From a checkpoint of a small image super-resolution model.
Model: arch unet, widths [64, 64, 128, 256].
Training: 12400 steps, batches of 384.
Data: trained on aerial photos of the United States (SatlasPretrain), 50862 training examples, 93.6 epochs.
Rows from block 6 of a small image super-resolution model, named by matrix and row number. Rows with one number belong to one channel. Each number is 200 + 30 x the weight over its row's rms, rounded and kept within 0 to 999. All counts start at 0.
After each channel's rows are labels from the 100 images, of 14848, where the channel reaches its highest value: "strongest on" is what is common among them. Only what is clearly more common there than usual is listed. The data: aerial photos of the United States (SatlasPretrain).
# convs1: first pointwise conv (model.enc.2.0.convs.1.weight, 128x128x1x1), inputs 0-127
# convs3: second pointwise conv (model.enc.2.0.convs.3.weight, 128x128x1x1, transposed), outputs 0-127

convs1.100,205,169,183,193,214,195,190,230,215,160,150,185,207,207,199,201,190,205,201,202,300,241,191,220,222,208,178,308,210,198,212,205,198,161,232,174,227,181,183,191,239,172,159,186,255,193,159,182,227,224,205,219,229,169,207,195,285,224,187,236,184,167,187,190,172,211,185,202,205,234,253,221,258,183,200,209,205,255,233,208,205,219,203,205,172,168,165,197,229,209,156,169,165,253,216,195,189,189,140,206,243,194,206,235,178,175,229,180,246,197,159,233,190,221,185,241,219,198,197,185,251,224,167,131,182,229,162,220
convs3.100,187,264,200,190,230,234,206,177,200,153,194,181,221,219,169,225,197,225,163,198,154,174,173,236,236,206,176,213,200,176,213,169,208,189,205,188,174,237,234,218,153,174,201,158,272,152,197,158,179,214,217,194,178,180,201,190,206,188,299,165,174,204,199,246,196,158,158,226,211,213,167,229,211,211,196,184,218,148,257,198,177,167,139,160,165,211,214,216,115,191,197,201,213,167,168,208,157,185,211,191,180,200,234,212,235,177,157,169,214,206,221,178,128,191,256,187,185,185,223,232,227,213,145,168,200,233,164,201
strongest on: building

convs1.55,176,230,260,192,233,236,219,193,132,195,227,229,199,167,236,173,223,177,188,221,186,181,191,203,191,259,189,255,224,273,180,226,193,248,209,170,175,207,197,173,218,202,197,166,157,211,189,181,208,184,183,232,144,227,220,161,176,223,173,168,200,161,242,202,173,194,221,215,226,242,203,171,162,165,201,176,263,232,206,172,227,229,165,162,177,183,210,216,199,167,185,226,124,185,170,248,162,212,178,216,184,230,202,230,203,199,192,185,188,268,179,266,197,171,239,189,205,248,210,248,179,192,161,195,146,187,245,172
convs3.55,214,249,238,165,222,219,215,185,198,163,225,183,150,168,195,160,206,222,240,210,230,172,224,177,196,207,182,188,178,144,206,200,180,241,203,217,166,223,189,218,163,250,191,244,213,179,186,182,143,201,185,208,209,221,199,182,227,225,217,203,208,236,232,168,220,192,175,165,188,193,144,189,218,212,216,167,188,233,185,221,215,215,198,191,229,211,125,252,222,281,250,198,225,200,229,163,179,190,226,212,228,216,192,190,211,153,180,206,137,268,223,214,260,140,174,170,220,187,227,212,248,185,183,206,151,240,267,144
strongest on: building

convs1.82,185,187,158,230,195,198,188,247,205,180,117,273,180,166,198,180,233,210,218,197,190,194,181,266,215,244,269,234,171,229,105,189,154,253,180,228,148,199,184,191,175,197,194,211,141,251,171,226,175,200,213,220,172,227,164,170,236,221,217,196,187,174,213,216,211,210,223,183,200,212,186,161,197,170,217,193,207,239,253,238,197,205,208,198,185,189,168,186,203,207,216,219,202,196,153,233,183,202,200,208,210,263,200,189,191,189,205,161,254,203,205,194,159,235,109,189,229,203,154,180,205,172,228,224,162,190,220,213
convs3.82,204,172,203,195,184,244,255,149,201,191,154,169,197,189,234,156,221,142,198,172,183,158,254,220,133,178,223,187,154,199,201,215,219,189,211,186,207,173,208,175,187,212,171,175,202,206,202,219,218,207,243,219,216,200,234,157,147,193,227,207,227,135,159,170,176,195,198,300,187,248,193,195,227,190,256,216,191,211,250,198,195,174,222,195,210,141,175,199,164,177,162,145,194,185,215,181,232,195,214,217,178,176,215,207,213,186,203,203,217,189,256,181,233,190,255,211,191,251,192,272,209,131,145,195,211,213,221,183
strongest on: building

convs1.52,207,186,141,214,167,168,202,170,183,139,205,267,220,183,239,166,176,249,190,239,126,212,136,215,157,176,161,239,198,170,209,262,173,209,187,210,223,209,188,155,171,209,198,172,197,177,173,219,241,196,242,163,197,165,215,187,141,186,213,178,213,193,175,176,192,222,206,209,158,193,231,158,252,200,209,182,197,183,184,233,198,206,223,191,192,203,231,186,201,183,201,267,154,202,210,174,235,217,214,185,178,233,175,193,243,205,151,189,209,148,201,218,194,248,218,188,218,175,215,255,228,157,241,215,219,225,190,108
convs3.52,223,209,230,194,194,129,185,214,200,237,179,198,197,224,199,197,165,178,183,204,163,202,159,168,188,187,216,186,135,186,248,167,194,189,222,167,196,207,173,164,120,246,228,180,139,176,239,138,225,205,178,214,239,192,184,250,274,189,220,191,229,196,195,227,199,190,198,206,237,188,194,187,164,212,165,197,199,203,204,232,181,210,174,234,149,259,225,228,219,241,189,232,191,215,147,243,199,187,242,216,126,192,206,199,191,208,212,219,212,158,200,231,257,168,179,142,200,212,185,155,136,167,193,209,234,168,201,242
strongest on: building

convs1.34,199,223,206,173,177,201,113,240,194,230,175,180,205,184,210,213,210,189,200,230,235,206,212,268,182,213,276,168,242,196,181,193,184,213,193,180,194,216,233,202,158,218,160,242,207,186,195,220,203,209,182,241,192,237,224,197,169,176,235,161,280,208,186,196,215,215,179,196,232,183,182,185,171,265,170,176,227,190,154,200,242,191,147,196,198,195,190,161,175,200,181,216,222,200,223,234,158,242,248,186,182,151,214,195,218,181,259,280,182,160,224,180,197,220,207,251,207,219,148,162,182,200,222,171,196,169,277,168
convs3.34,227,252,194,138,183,238,210,141,275,202,206,199,155,175,178,135,214,238,190,227,221,202,197,209,224,203,192,161,210,207,213,260,209,228,199,212,184,252,230,200,182,176,164,209,213,188,211,161,134,231,164,238,197,192,196,165,219,207,199,216,178,184,139,222,198,226,206,108,175,201,250,207,271,233,205,221,142,266,228,198,159,222,177,217,176,149,179,186,174,191,184,186,212,188,187,222,236,224,203,202,197,214,180,221,215,164,223,256,200,173,217,253,212,167,163,185,227,182,202,219,180,190,234,214,197,241,185,199
strongest on: building

convs1.92,193,197,207,169,185,188,185,223,207,222,194,289,171,195,202,191,163,145,199,229,248,215,175,222,207,192,185,246,231,230,212,200,244,226,200,217,217,226,222,233,192,246,260,208,257,189,164,228,218,184,206,233,193,223,167,200,207,202,180,155,200,202,165,215,229,160,170,211,214,212,203,174,212,231,282,214,233,192,165,109,231,207,236,228,191,142,166,266,178,205,188,204,178,143,193,248,172,162,241,183,202,168,225,199,197,206,124,233,208,187,164,201,207,201,253,164,196,186,220,245,221,203,222,185,219,217,224,172
convs3.92,226,168,198,201,220,237,233,196,205,188,176,200,213,184,219,197,216,184,229,239,219,212,243,238,200,229,213,187,222,260,191,178,190,217,129,205,238,172,224,213,212,222,150,196,265,206,243,175,230,199,193,218,223,251,186,150,240,211,222,223,123,210,226,214,180,170,182,206,202,220,205,226,152,191,158,224,219,269,184,247,194,214,254,164,251,170,259,119,195,183,176,150,216,210,207,171,249,162,189,175,188,171,176,179,181,190,187,182,148,192,206,168,222,204,208,210,207,211,199,221,216,221,247,211,256,130,214,211
strongest on: building

convs1.75,223,245,215,224,207,196,170,206,176,179,222,160,165,188,200,269,154,204,212,210,176,126,234,277,196,193,181,200,210,183,186,193,190,186,194,243,192,192,203,181,211,226,189,193,196,224,234,204,186,211,197,214,238,217,196,280,216,220,213,146,207,235,206,191,195,189,245,189,243,176,170,188,154,335,209,195,227,249,161,228,218,199,170,126,231,179,198,187,210,209,185,217,209,202,166,216,195,243,168,194,146,197,221,190,254,186,184,180,218,212,175,181,150,193,190,167,185,151,186,164,199,150,183,198,209,216,224,174
convs3.75,210,194,201,201,218,217,178,193,221,173,210,196,157,196,148,195,137,257,206,209,195,139,208,212,214,231,201,243,234,206,188,186,227,209,190,227,205,262,244,194,229,219,186,188,167,195,186,190,264,190,200,165,218,193,223,221,199,250,192,219,215,247,118,211,169,168,219,152,193,216,201,247,193,271,169,196,162,190,218,226,182,206,185,194,198,197,229,209,237,205,194,244,223,201,215,192,281,213,119,182,216,238,248,237,230,212,184,270,220,179,164,242,190,229,226,193,206,146,180,227,230,192,150,235,227,185,172,196
strongest on: crop field

convs1.81,202,166,221,209,190,183,156,244,187,188,216,181,164,187,234,187,193,196,94,201,219,202,176,242,212,215,213,150,270,216,154,179,204,260,253,178,176,227,195,180,223,183,222,235,206,204,198,179,230,228,181,209,210,259,218,142,188,214,176,170,178,210,217,225,225,196,205,204,144,158,188,170,170,264,151,204,188,161,138,200,178,224,226,263,196,200,228,195,215,179,232,204,182,230,172,209,221,184,213,178,151,195,164,270,165,157,203,204,206,205,210,239,181,221,173,195,214,191,223,199,161,235,198,155,243,222,209,153
convs3.81,266,236,198,153,238,165,218,191,175,221,214,191,175,210,232,210,164,200,262,273,186,194,206,147,181,177,222,190,232,185,171,231,220,247,191,243,200,171,221,206,242,155,167,195,186,174,208,213,230,306,175,229,204,200,211,231,176,122,238,172,210,155,247,210,178,203,241,178,169,204,225,252,194,175,180,192,212,149,236,158,201,195,196,176,164,161,189,150,223,210,230,188,249,200,206,190,216,190,225,190,183,188,204,223,194,210,198,217,272,224,215,171,207,196,205,223,230,159,193,239,202,249,183,160,216,179,203,203
strongest on: crop field

convs1.109,214,190,197,180,177,198,220,189,226,195,220,221,169,192,159,195,187,110,126,158,208,175,198,189,190,211,196,196,211,180,237,150,186,189,282,201,208,239,173,153,215,198,190,179,218,220,160,165,259,203,215,203,175,250,234,196,180,209,214,216,232,188,215,126,206,176,247,183,171,214,170,178,140,163,268,168,156,198,181,233,225,189,178,220,249,191,205,192,200,132,176,166,192,184,222,175,199,202,201,195,196,225,184,185,195,210,216,206,222,184,223,261,206,212,218,145,207,198,200,223,150,273,171,161,250,181,215,168
convs3.109,181,195,186,206,184,200,203,208,165,209,193,210,214,199,197,212,182,140,178,119,223,189,241,236,230,178,205,187,192,249,145,223,161,184,216,139,159,196,196,153,213,174,147,226,257,170,193,194,164,157,173,207,186,174,139,230,202,201,161,200,114,225,194,186,186,148,201,245,148,195,224,178,164,185,208,211,228,141,156,177,206,177,194,176,210,204,208,226,211,198,214,218,218,225,257,232,233,257,198,178,252,135,237,184,209,171,216,147,215,209,193,201,183,235,200,185,171,215,162,176,237,229,202,195,213,161,214,166
strongest on: building

convs1.124,238,210,165,171,220,207,180,229,247,207,216,190,201,212,154,163,172,191,216,206,231,224,191,177,256,202,206,196,202,209,196,178,244,200,213,228,153,204,198,175,235,174,218,195,263,135,190,194,215,188,157,271,177,219,235,256,186,117,170,207,157,212,189,149,185,187,163,194,180,194,190,201,219,154,203,222,217,218,235,207,265,195,215,188,174,126,188,265,264,227,202,207,169,171,254,188,177,157,247,197,222,148,179,214,179,180,208,171,190,244,234,203,200,206,243,235,232,194,247,165,200,207,165,198,202,196,227,216
convs3.124,234,195,237,207,187,208,214,149,217,240,137,278,181,198,179,226,242,192,174,176,246,223,198,227,227,227,191,181,193,207,216,227,145,175,147,194,191,182,236,144,190,192,162,223,226,183,141,215,205,179,150,191,200,188,125,203,169,193,167,163,231,182,203,272,225,210,202,181,169,149,242,184,219,212,174,228,175,154,243,195,237,212,185,239,202,133,189,137,231,230,222,223,171,216,196,196,234,175,158,223,219,166,219,213,209,195,205,197,222,219,156,174,219,195,189,218,180,156,240,151,205,218,206,152,194,229,196,215
strongest on: building

convs1.5,206,228,179,196,175,203,168,253,200,243,170,148,206,197,246,187,193,188,200,201,342,193,213,206,212,201,232,179,217,198,212,252,195,217,186,229,159,189,219,190,188,190,182,274,186,199,189,228,149,184,183,230,212,222,194,225,241,144,199,165,180,210,202,227,211,198,174,216,154,155,211,185,217,221,248,145,220,199,202,257,215,181,128,217,238,214,221,260,222,207,211,203,182,189,176,232,247,230,198,222,235,160,175,190,200,249,185,248,194,228,238,238,188,184,211,177,175,196,197,211,217,194,161,250,195,225,226,202
convs3.5,222,128,185,194,208,159,237,187,182,169,188,224,211,215,199,227,230,219,212,175,274,231,256,257,122,185,193,218,202,202,136,164,244,208,254,239,158,218,179,241,232,160,220,231,285,216,202,196,228,230,199,176,227,231,199,209,203,252,213,182,195,195,183,177,243,190,194,207,147,195,271,184,194,210,185,182,184,250,192,159,169,192,196,219,203,213,183,218,193,141,211,234,187,185,214,212,186,237,192,195,198,197,236,183,208,217,151,236,207,244,207,196,212,218,174,237,188,213,229,243,202,204,215,261,157,208,205,162
strongest on: building