config.yaml
crop_scale_min: 1
task: "super_resolution"
norm: "batchnorm"
max_precond_dim: 1024
grad_clip: 0.5
epochs: 93.6
Rows from block 10 of a small image super-resolution model, named by matrix and row number. Rows with one number belong to one channel. Each number is 128 + 24 x the weight over its row's rms, rounded and kept within 0 to 255. All counts start at 0. After the name is the row's rms in percent of the matrix's.
After each channel's rows are labels from the 100 images, of 14848, where the channel reaches its highest value: "peak at" is the part of the image that holds the peak; "strongest on" is what is common among them. Only what is clearly more common there than usual is listed. The data: aerial photos of the United States (SatlasPretrain).
# convs1: first pointwise conv (model.mid.0.convs.1.weight, 256x256x1x1), inputs 172-255
# convs3: second pointwise conv (model.mid.0.convs.3.weight, 256x256x1x1, transposed), outputs 172-255

convs1.14 067 [128 142 171 114 143  58 103 146 106 120  99 139 126 144 149 104 115 175 127 128 142 117  94 157 109 139 146 136 113 171  70 119 115 111  69 105 156  90 167 103 125 101 142 149 107 125 104  96  83 133 140 131 150 100 125 132 101 154 133   2 109 123 138 136 127 149 129 143 139 157 118 111 119 128 176 113 174 120 163 130 140 122 110  96]
convs3.14 084 [147 103 102  84 168 108 112 148 124  90 119 127 117 129 166 124 149 151 134 133 115 153 128 158  82  70 100 155 116 122 182 122 122  96 116 123 145 134 135 137 136 113 140  98 129 118 102 143 123 116 154  88  81 136 136 144 130 152 107 144 145 113 149 156 137  99  93 131 126 159 152 137 110 159 117 130 159 138 152 130 116 167 181 118]
peak at: centre
strongest on: crop field

convs1.122 151 [169  97 166 134 145  86 149 128 117  99 123  57 172 135  87 138 141 132 165 100 128  92 100 138  97 160  93  88 114 149 146 137 107 131 143 128 129 124 123 205  91 122 132 112 153 135 115 134 102 145 111 139 123 116 132 110 100 121 119 101 116 124 115 143 154 130 136 124 158 131 138 116 143 123 155 151 140 153 131  83 109 117 139  93]
convs3.122 155 [117 152 181 143 125 148 128 107 101 141 108 182 153 141  99 108 149 154 150 105 122 149 105  76 106 142 142 154 136 118 148 142 111 147 113 104 134 150 123 127  91 115 109 117 141 111 133 142  94 155 131 151 105 107 102 144 123 124 149 168 115 140  88 150 107  84 115 145 133 143 122 115  57 123 110 118 129 163  95 153 135 116 103 113]
peak at: middle right
strongest on: crop field

convs1.28 074 [167  84 104 140  84 148 134 180 135 124  85 120  65 142 132 151 142 160 139 133 141 125 117 130 149 143  80 146 154 148 128 123 112 117 132 146 154 129 131 136 124 100 112 103 134 116 116 108 146 119 154 136 158 150  76 135 128 149 102 183 133  68 102 122 148 122 135 104 125 102 106 142  94 134  67 126 124 119 154 158 106 113 134  94]
convs3.28 070 [122 105 108 131 164  85 174 131 113  95 111 147 129 136 140 127 138 158 172 132 135  97 106 109 139 128 153  80 126 143  71 157 119 109 109 122 154 138  97  75 145 162 151 107 114 160 176 151 116 107 171  97 125 158 172 100 107 111 109 147 155 122 111 111 111 114 112 149 119 113 117 121 161 130 138 116 113 127 121 147  95  99 129  95]
peak at: centre
strongest on: building

convs1.97 147 [114  68 101 121 117 115 141  93  88 142 114 134  91  88 177 152 126  97  96 112 134 128 130 151  75  92  96 118 116 149 164 140 163  93 198 130 136 157 119 151 112 135 145 123 103 107 115 151 107 140 112 107 135 140  99 106 145 121  96 145 127 115 127 171 164 111 161 130 135 149 143 168  95 148  77 109 138 143 126 107 114 118 118 121]
convs3.97 131 [102 100 128  85 117 139 133 129 104 150 132 142 103 163 159  90 125 141 115 122 127  88 113 129  95 138 117 120 103 149 140 152 110 125 139 122 120 154 113 136 143 114 165  82 108 128 133 162 144 125 100 143 154 139 137 140 149 127 137  93 138 125 164 120 124 129 126 139 109 165 165 110  71 117 161 150 167 101 116 136 175  92 110 135]
peak at: middle right
strongest on: building

convs1.163 097 [119 121 111 120 148 127 141 117 151 130 125 164 178 105 171 123 166 101 176 116 134 137 161 105 134 139 115 132 115 129 125 128 114 120 152 118 120 118 130 116 107 136 131 126 152  91 141 163 108 151 114 132 152 125 163 122 122 128 131 112 151 112 128 145 146 141 107 111 120 150 148 121  88 126  79 136 149 154 144 165 135  94 100  94]
convs3.163 116 [150  98 160 163 141 141 105 148  95 151 116 123 130 133  81 110 141 151 174 163 126 140 132 150 141 155 106 147 128 146 141 110  99 166 105 135 151 142 111 142  94 111  97 147 134 128  33 146 167 134 161  93 121 111 164 149 106 141 162 109 122 100 143 127 120 109 134 131 143 114 152 133 143 159  85  94 125 114 116 132 141 138 111 117]
peak at: centre
strongest on: crop field

convs1.19 124 [119 124 213 147 154 135 137 112 114  94 112 124 111 122 111 125 115  85 110 121 131 137 120 120 139 144 135 109 135 137 154 101 116  96 136 142 117 117 124 144 160  93 132 174 121  86 117 115 146 120  87 130 118 115 101 117 134 143  97 100 132 135 117 129 133 105 132 122 130 142 116  81 161 159 178 171 125 141 120 106 109 152 133  88]
convs3.19 117 [135 123 121 101 105 130 110 105  97 115 144 117 148 118 168 138 124 116 106 129 106 137 103 119  83 146 103 116 128 147 125 117  79 142 145  88  95 118 148 155 146 126 135 110 134 149 107 159 119 125 144 130 148 122 103 178 171  84 146 147  84 121 158 116  87 116 142  98 132 133 101 152  86 145  85 117  96 123 160 109 147  99 139 109]
peak at: middle right
strongest on: crop field

convs1.65 109 [131 125 128 109 154 174 121 103 154 158 129 114 148 128 151 136  98 117 132 135 151 145  97  91  95 128  98 142 113 139 100 113 105 147 118 110 152 131 143 151 125 136  99  87 117 162 126 136 146 168 128 117 122 182 133 170 122 112 185 144  82 137 130 132 141 106 103 115 163 131  90 119  69 116 168  95 148 158 161 130 145  98 135 125]
convs3.65 098 [105 147 140 145 127 136  89  97 174 129 125 129 150 123 147 132 135 142 146 109 105 135 156  82 139 150 106 116  99 106 128 105 139 108 118 130 150 151 153 123 113 161  77 113 118 171 113 197 148 184  88 127  96 141 133 154 107 116  99 110 141 131 202 129  89 106 152 142 124 126 137 132  87 100  58 107  94 153 168 132 122 173 128 117]
peak at: middle right
strongest on: crop field

convs1.100 089 [128 132  93 128 147 175 148 159 124 119 128 123 167  79 162 111 142 153 109 132 112 152 138 129 128 123 104 123 108 108  46 119 116 119  97 135 124 151 141 137 144  71 112 136 161 135 134 141 130 133 101 121 111 116 125 148 143  85 125 103 156 105 112 112  95 138 142 117 164  96 119 113  88 122 146 102 137 127 129 156 142 133 147 148]
convs3.100 084 [185 123 130 141  93 118 149 123 118 160 157 136 150 111 104 148 101 137 108 153  90  97  96 130 184  98  86  99 146  65  85 126 128 162 118  99 172 113 113 160 118 117 128 126 113  90 102 130 161 141 148 126 140  85 105 151 103 101 117 111  98 124 134 124 139  85 103 130 102 138 163  95 145 134 111 110 145 152  98 122 128  79 126 150]
peak at: centre
strongest on: crop field

convs1.123 056 [152 158 255 174 133 126  76 144 114 136 104 125 146 176 132 144 114  96 109 106 115  91 134 126  99 160 152 126 164 128 119 137 156 146  75 141 161 142 118 165 111 139 113 107 119  77 127 105  96 128 133 152 134 152 133 110 134 119 119  57 148 136 147 133 104  88 159 145  99 142 116 135 106 118 106 146 120 123 109 118 118  92 125  99]
convs3.123 118 [130 154 121  90  93 133 106 112 139 140 177  81 147 127 103 154 153 114 103 159 127  90 143 124 117 164 131 155 130 124 103 128 160 112 119 150 118 106 158 167 130 102 112 145 142 120 127 149 126  82  77 149 134 126 127 110 115 133 130 109 151 117 152 112  99 126 110 151 114 157 169 120 160 127 148 134 129 188 117 118 105 192 114 100]
peak at: centre
strongest on: crop field

convs1.192 137 [124 127 156  94  61 149 120 110 103  93  94 151 146 144 116 151 105 118 109 106 126 128  94 156 149 157  91  94 147 100  92 148 160 143 139 147 138 122 110 120 128 108 118 132  92 129 150 126 143 146 111 146 131 134 125  86  96 176 154 112 141 191 134 109  79 124 161 128 128 119 147 149  85 128 147 112 146 126 103 117 110 114 119 109]
convs3.192 118 [158  81 129 137  51 154 109 143 124 139 102 153 156 105  60 140 109 125 132 109 171 174 143 111  92 132 140 129 122 106 115 119 109 137 125 106 135 153  98 145 107  96 121 119 112 148 152 151 156 125 117 112 112 124 136  80 108 125 137  90  90 106 142 102 116 152 143 110 106 100  96 138 137 118 100 110 125 146 109 109  92 105 127 121]
peak at: centre
strongest on: crop field

convs1.240 110 [112 125 113 148 131 111 138 183 148  55 114 159 188  84 145 129 154 147 142 120 150 151 101 162 132 137 134 145 102 120 110 141 107 126 131 130 132 153 113 136 128 127 117  89 160 117 124 125 127 116 146 140 138 108 144  89 172 155 122 119 120 121 120 118 134 115 102 133 131  79 125 172 120 131 110  89 156 125 200  89 133 136 140 117]
convs3.240 103 [113 116 122 134 118 145 111  68 115 161 116 119 206 158 134 123 125 116  96 131  93 142 138 118 140 163 171 133 128 117 142 150 123 168 155 185 169 130 128 142 139 147 112 126 110  92 111 141 140 117 138 134 112 138 109 154 115 125 137 153 146 127 167 125 142 108 121 130 123 135 134 121 132 147 153 102 156 141 165  97 118 168 156 120]
peak at: centre; middle right
strongest on: building

convs1.96 111 [132 114  99 117  77 163 124 146 127  92 140 191 145 185 112 154  58 103 137 115 104  87 143  96 144 157 186 116 106  92 159 120 134 132 126 116 146 151 116 112 112  89 115 123 126 154 122 126 108 132 109 105 118  68 117 117 162 123  79 134 122 141 124 142 128 111 206 100 112 103 138 116  80 117 118 179 156 123 178 130 109 150 130 144]
convs3.96 122 [ 98 162 118 138 133 146 133  82 136 171 175 136 165  85 122 128 122 124 131 137 167  62 133 102 143 122 166  95  84 153 112 128 127 132 173 171 106 141 115 153 169 178 110 103 151 175 201 130 111 112 137 136 109 127 139 106 133 125 131  93 123 159 141 122 115 124  76 120 136  88 111 104 148 153 156 163 138 129 107 117 163 111 140 122]
peak at: centre
strongest on: crop field

convs1.211 120 [129  94 157 130 178 100 116  86 114 133 160 118 106  97 201 114 113 149 107 152 105 157  89 139 105  83  67 139 124 140  71 112 160 136 136 140 141 158 107  65 128 112 123 134 130 109 113  96 131 134 145 161 133  89 136  96 150 137 132 121 148 124 123  94 144 113  98 150 158 141 103 149 176 127 161 121 157 124 109 148 129 114 137 181]
convs3.211 116 [153 125 116 142 172 105 117 132 170 133 151  94 120 167 172 135 144 108  95  84  98 128 166 108 120 155  94 128 134 104 167 148  98 150  62 146 117  96 113 100 142 132 118 142 150 115 101 112  91  97  74 141 143  95 115 102 108 115 147 106 135 119 174  93 125 124 118 114 130 134 124 133 111 132  97 153 153 136 105 120 111 145 123 116]
peak at: centre
strongest on: crop field

convs1.69 096 [165 131 144 127 147 133 112 136 135 108 151 140 158 164 165 117 134 149 100  99 125 146 130 121 144 112 101 139 147 136 120  89  91  81  54 118 107 136 118 127 117 120 117 141 143  93 145 147 112 129 137 106 163 155 104 141 120 121 111  53 161 136 152 147 148 142 107 127 109 107 140 109 102 122 123 143 133 131  92 131 121 125 150  94]
convs3.69 126 [178 138 133 140  82 112 120 146 166 111 116 144 148 132 155 159 100 104 135 123 102 148 105 114 123 159 149 110 138 142 154 109 130  95 105 110  87 108 148 182 147 124 146 139 124 115 136 135 104 164 110 111 120 116 173 142 130  68 121  89 136 142 125 104 155 157 143 113 157 114 131 140 124 117 127 130 172 148  97 131 110 148 149 121]
peak at: centre
strongest on: crop field

convs1.20 097 [112 114 130 100 115 187 167 114 144 145 134 111 149  89 113 126 118 132 120  84 152 116 170  74 122 118 132 133 154 150 146 129 155 129 151 101 109 138 135 119 163 145 127 145 185 127 155 121 129 119 163 100 148 131  66 108 128 105 137 137 141 123 117 138 108 147 135 149 125 103 155  98 127 119 117 109 111 141 143 139 144 119 134 104]
convs3.20 097 [117 187 120 118 177 127 117  75 134 136 108 104 103 118 146 113 114 107 137 157 116 109 119 114 152 109 125 146 159 139 141 147 158 147 102 126 137 124 132 131 116 131 151 124  88 140 128  97  96 100 112 122 149 131  80 164  87 153 179 101 110 134 144 119 129 135 111 179 149 126 114 128 104 113 115 154 157 119 111  82 159 119 103 144]
peak at: centre
strongest on: building

convs1.27 093 [161 120 112 101 172 109  93  86 108 122 105 105 139 144 121 141 135 129 139 123 135  97 189 115 123 152  78 117 120 135 156 151  95 124 164 135 114 132 136 121 136 122  79 128 125 129 124 113 137 104 128 116 147 169 100  99 136 139 106 121 107 153 107 163 127  97  83 117 148 109 119 138 139 138  86 113 113 126 120 113  95 114 113 151]
convs3.27 097 [129 134 111 147 133 151 106 159 104 124  80 132 136 125 132 161 124 126 129 100  99 118 101 125 182 107 141 137  98 173 130  95 113  98 158 129  91 165 161 102 129 129 120 195  92  99 112 117 136 147 126 183 116 119 131 165 149 124 136 131 101 126 135 135 121 162  81 118 148 118 121 109 149 145 114 123 157 154 102 160 154 130 123 130]
peak at: centre
strongest on: building

convs1.91 122 [164 117 153 136 121 122 138 117 134 114 112  90 177 135 150 114 137 118 112 160 151 104 119 135  95 159 157 112 119  97 156 139 127 123 132 134  96 150 146 146 116  62  98 141 130 144 131 125 111  96 143 130 129 140 134 102 112 126 130 100 125 131 117 160 128 166 141 104 111 108 158 105 140 148 135  92 134 127  98 129 173 144 143 111]
convs3.91 116 [116 116 153 152 121 127 161 133 146 115 137 126 103 114 100 134 142 102 129 161 124 108 138  81  92 143 133 103 119 104  60 130 160 147 118 145 114 143 137 108 117 184 140 121 127 145 175  99 122 138 152 163 130 147 116 109  88 137 146 157 117 125 148 166 132 181 131 128  98 141 218 110 131 123 111 129 159 149 152 121 121 121 106  94]
peak at: middle right
strongest on: crop field

convs1.124 111 [125 132 127  67 107 109 126  95 111 119 166 139 143 137 134 133 143 128 139 112 103 157 134 152 141 119 117 103 113 119  71 105 188 124 145 112 102  96 122 118 186  89 122 101 105  97 104 122 152 126 141 113 150 123 114 117 135 175  98 106 112 114 144 100 114 121 109  97 127 104 133 145 155 140 106 121 114 116 127 166 146 142 103 112]
convs3.124 111 [128 113 114 138 128 156 114 153 160 138 142 153 104 131 129 121 116 128 114 181 140 136 180 103 104 143 146 119 102 109 107  92 155 118 113 161 117 120 149 106 162 143 114 167 158 124 189 110 134 134 145 140 127 112 152 172 163 135 136 105 116 141 109 138 113 102 142 117 106 106 156 134 104 108 137 156 151 159 108 160 148 172  96 114]
peak at: centre
strongest on: building

convs1.181 075 [ 96 116 177  91 122 148  93 129  90 113  99 153 114  87 140 136 118  74  99  98 135 133 154 164 118 139  95 119 131 158 160 149 108 139 117 120 155 116 152 158 130  92 155 142 104 130 149 135 139 109 122 133 146 110 162 159 156 163 134  58 103 126  93 121 146 151 159 145 155 131 130 115 137 119 115 142 143 142 116 121 100 107 130 116]
convs3.181 104 [154  96 123 140 112 140 125 123 163 144 143  87  87 155  85 159 117 151 114 144 119 108 126 105 163 105 122 115 144 137  95 128 165 155 117 138 141 128 160 152 112  86 138 148 153  84 168 140 141  65 102 156 124 100 126 169 129  92 128 117 113 133  82 112 106 120 129  85 144 105 138 131 165 108 171 152 150 124 133 132 107 111 114 103]
peak at: centre
strongest on: crop field

convs1.41 079 [112 110 143  95 117 138 138  98 110  98 125 134 150 180 141 117 155  92 148 113 129 134  87 114 126 174 124  96 127 122 113 144 131 133  76 119 124 141 115 141 113 119 132 123 132 109 145 131 134  91 141 150 126 142 137 145 106 124 135  74 155 157 127  95 114 127  92 140 137 116 149 183  57 115 104 143  69 109 188 137 143  97 152 170]
convs3.41 101 [151 122 101 120 157 115  99 121 142 136 181 114 117 164 156 133 112 116 148 148 160 147 128  85 131  92 120 122 161 104  93 158 138 123 110 142 144 115 131 158 137 109 156 134 140 146 155 124 115 134 133 136 144 105 137 134 136 120 132 199 153 107 144 120 141 136 103 132 138  99 133 155 121 128 136  93 169 109  90 124 133 156 161 142]
peak at: centre
strongest on: crop field

convs1.94 092 [105 136 105 113 172 112 127 132 113 119 135 142 148 152 162 113 132 132 128 136 147 123 116 104 149 118 148 114 114 128 159 102 132 117 151 127 112 100 138  85 103 140 171 169 137 165 118 119 108 129 188 118 160 170 106 161 154 130 132 127 137  99 116 146 134 135  72 161 110 133 135 122 142 127 140 130 108 130 113 163 157 120 113 141]
convs3.94 091 [116 151 148 109 173 148 148 142 134  99 131 150 124 168 143 156  99 109 150 135 107 145 127 108 125 162 190 121 140  88 129 161 129 137 121 153 173 103 135 115 114 136 171 136 157 170 115 155 139 146 142 122 144 180  87 144  92 140  66 125 149 124 108 142 131 123 131  98 126 141 130 151 136 166 127 140 121 144 109 121  90 168 128 109]
peak at: centre
strongest on: building

convs1.34 108 [125 138 138 124 100 114 127  95 100 100 117 138 138 113 109 144 110 135  71 124 149 162  78 129 126 123  83 154 116 150 114 131 114 119 124 152  86 143 149 109 125 131 114 117 135 101 123 121 141 126 141 128 147  93 164 122 114 138 133 114  96 140 139 120 160 115 143 119 166 114 111 132 154 130 116 157 167 124 114 128 169 128 121 140]
convs3.34 109 [121 128 141 141  85 142 110 130  98 119 114 150 133 163  79 163 135 140 101 138 130 167 155  95 126 117 135 142 119 153  85 143 126 136 167 128  98 125 149 145 119 143 161 143 121 103 158 131 161 131 104 124  87 168  80  72 128 120 142 110 102 129 175 121 124 127 125 109 112 134 152 131 133  81 143 134 167 123  98  98 139 112 124 127]
peak at: centre
strongest on: crop field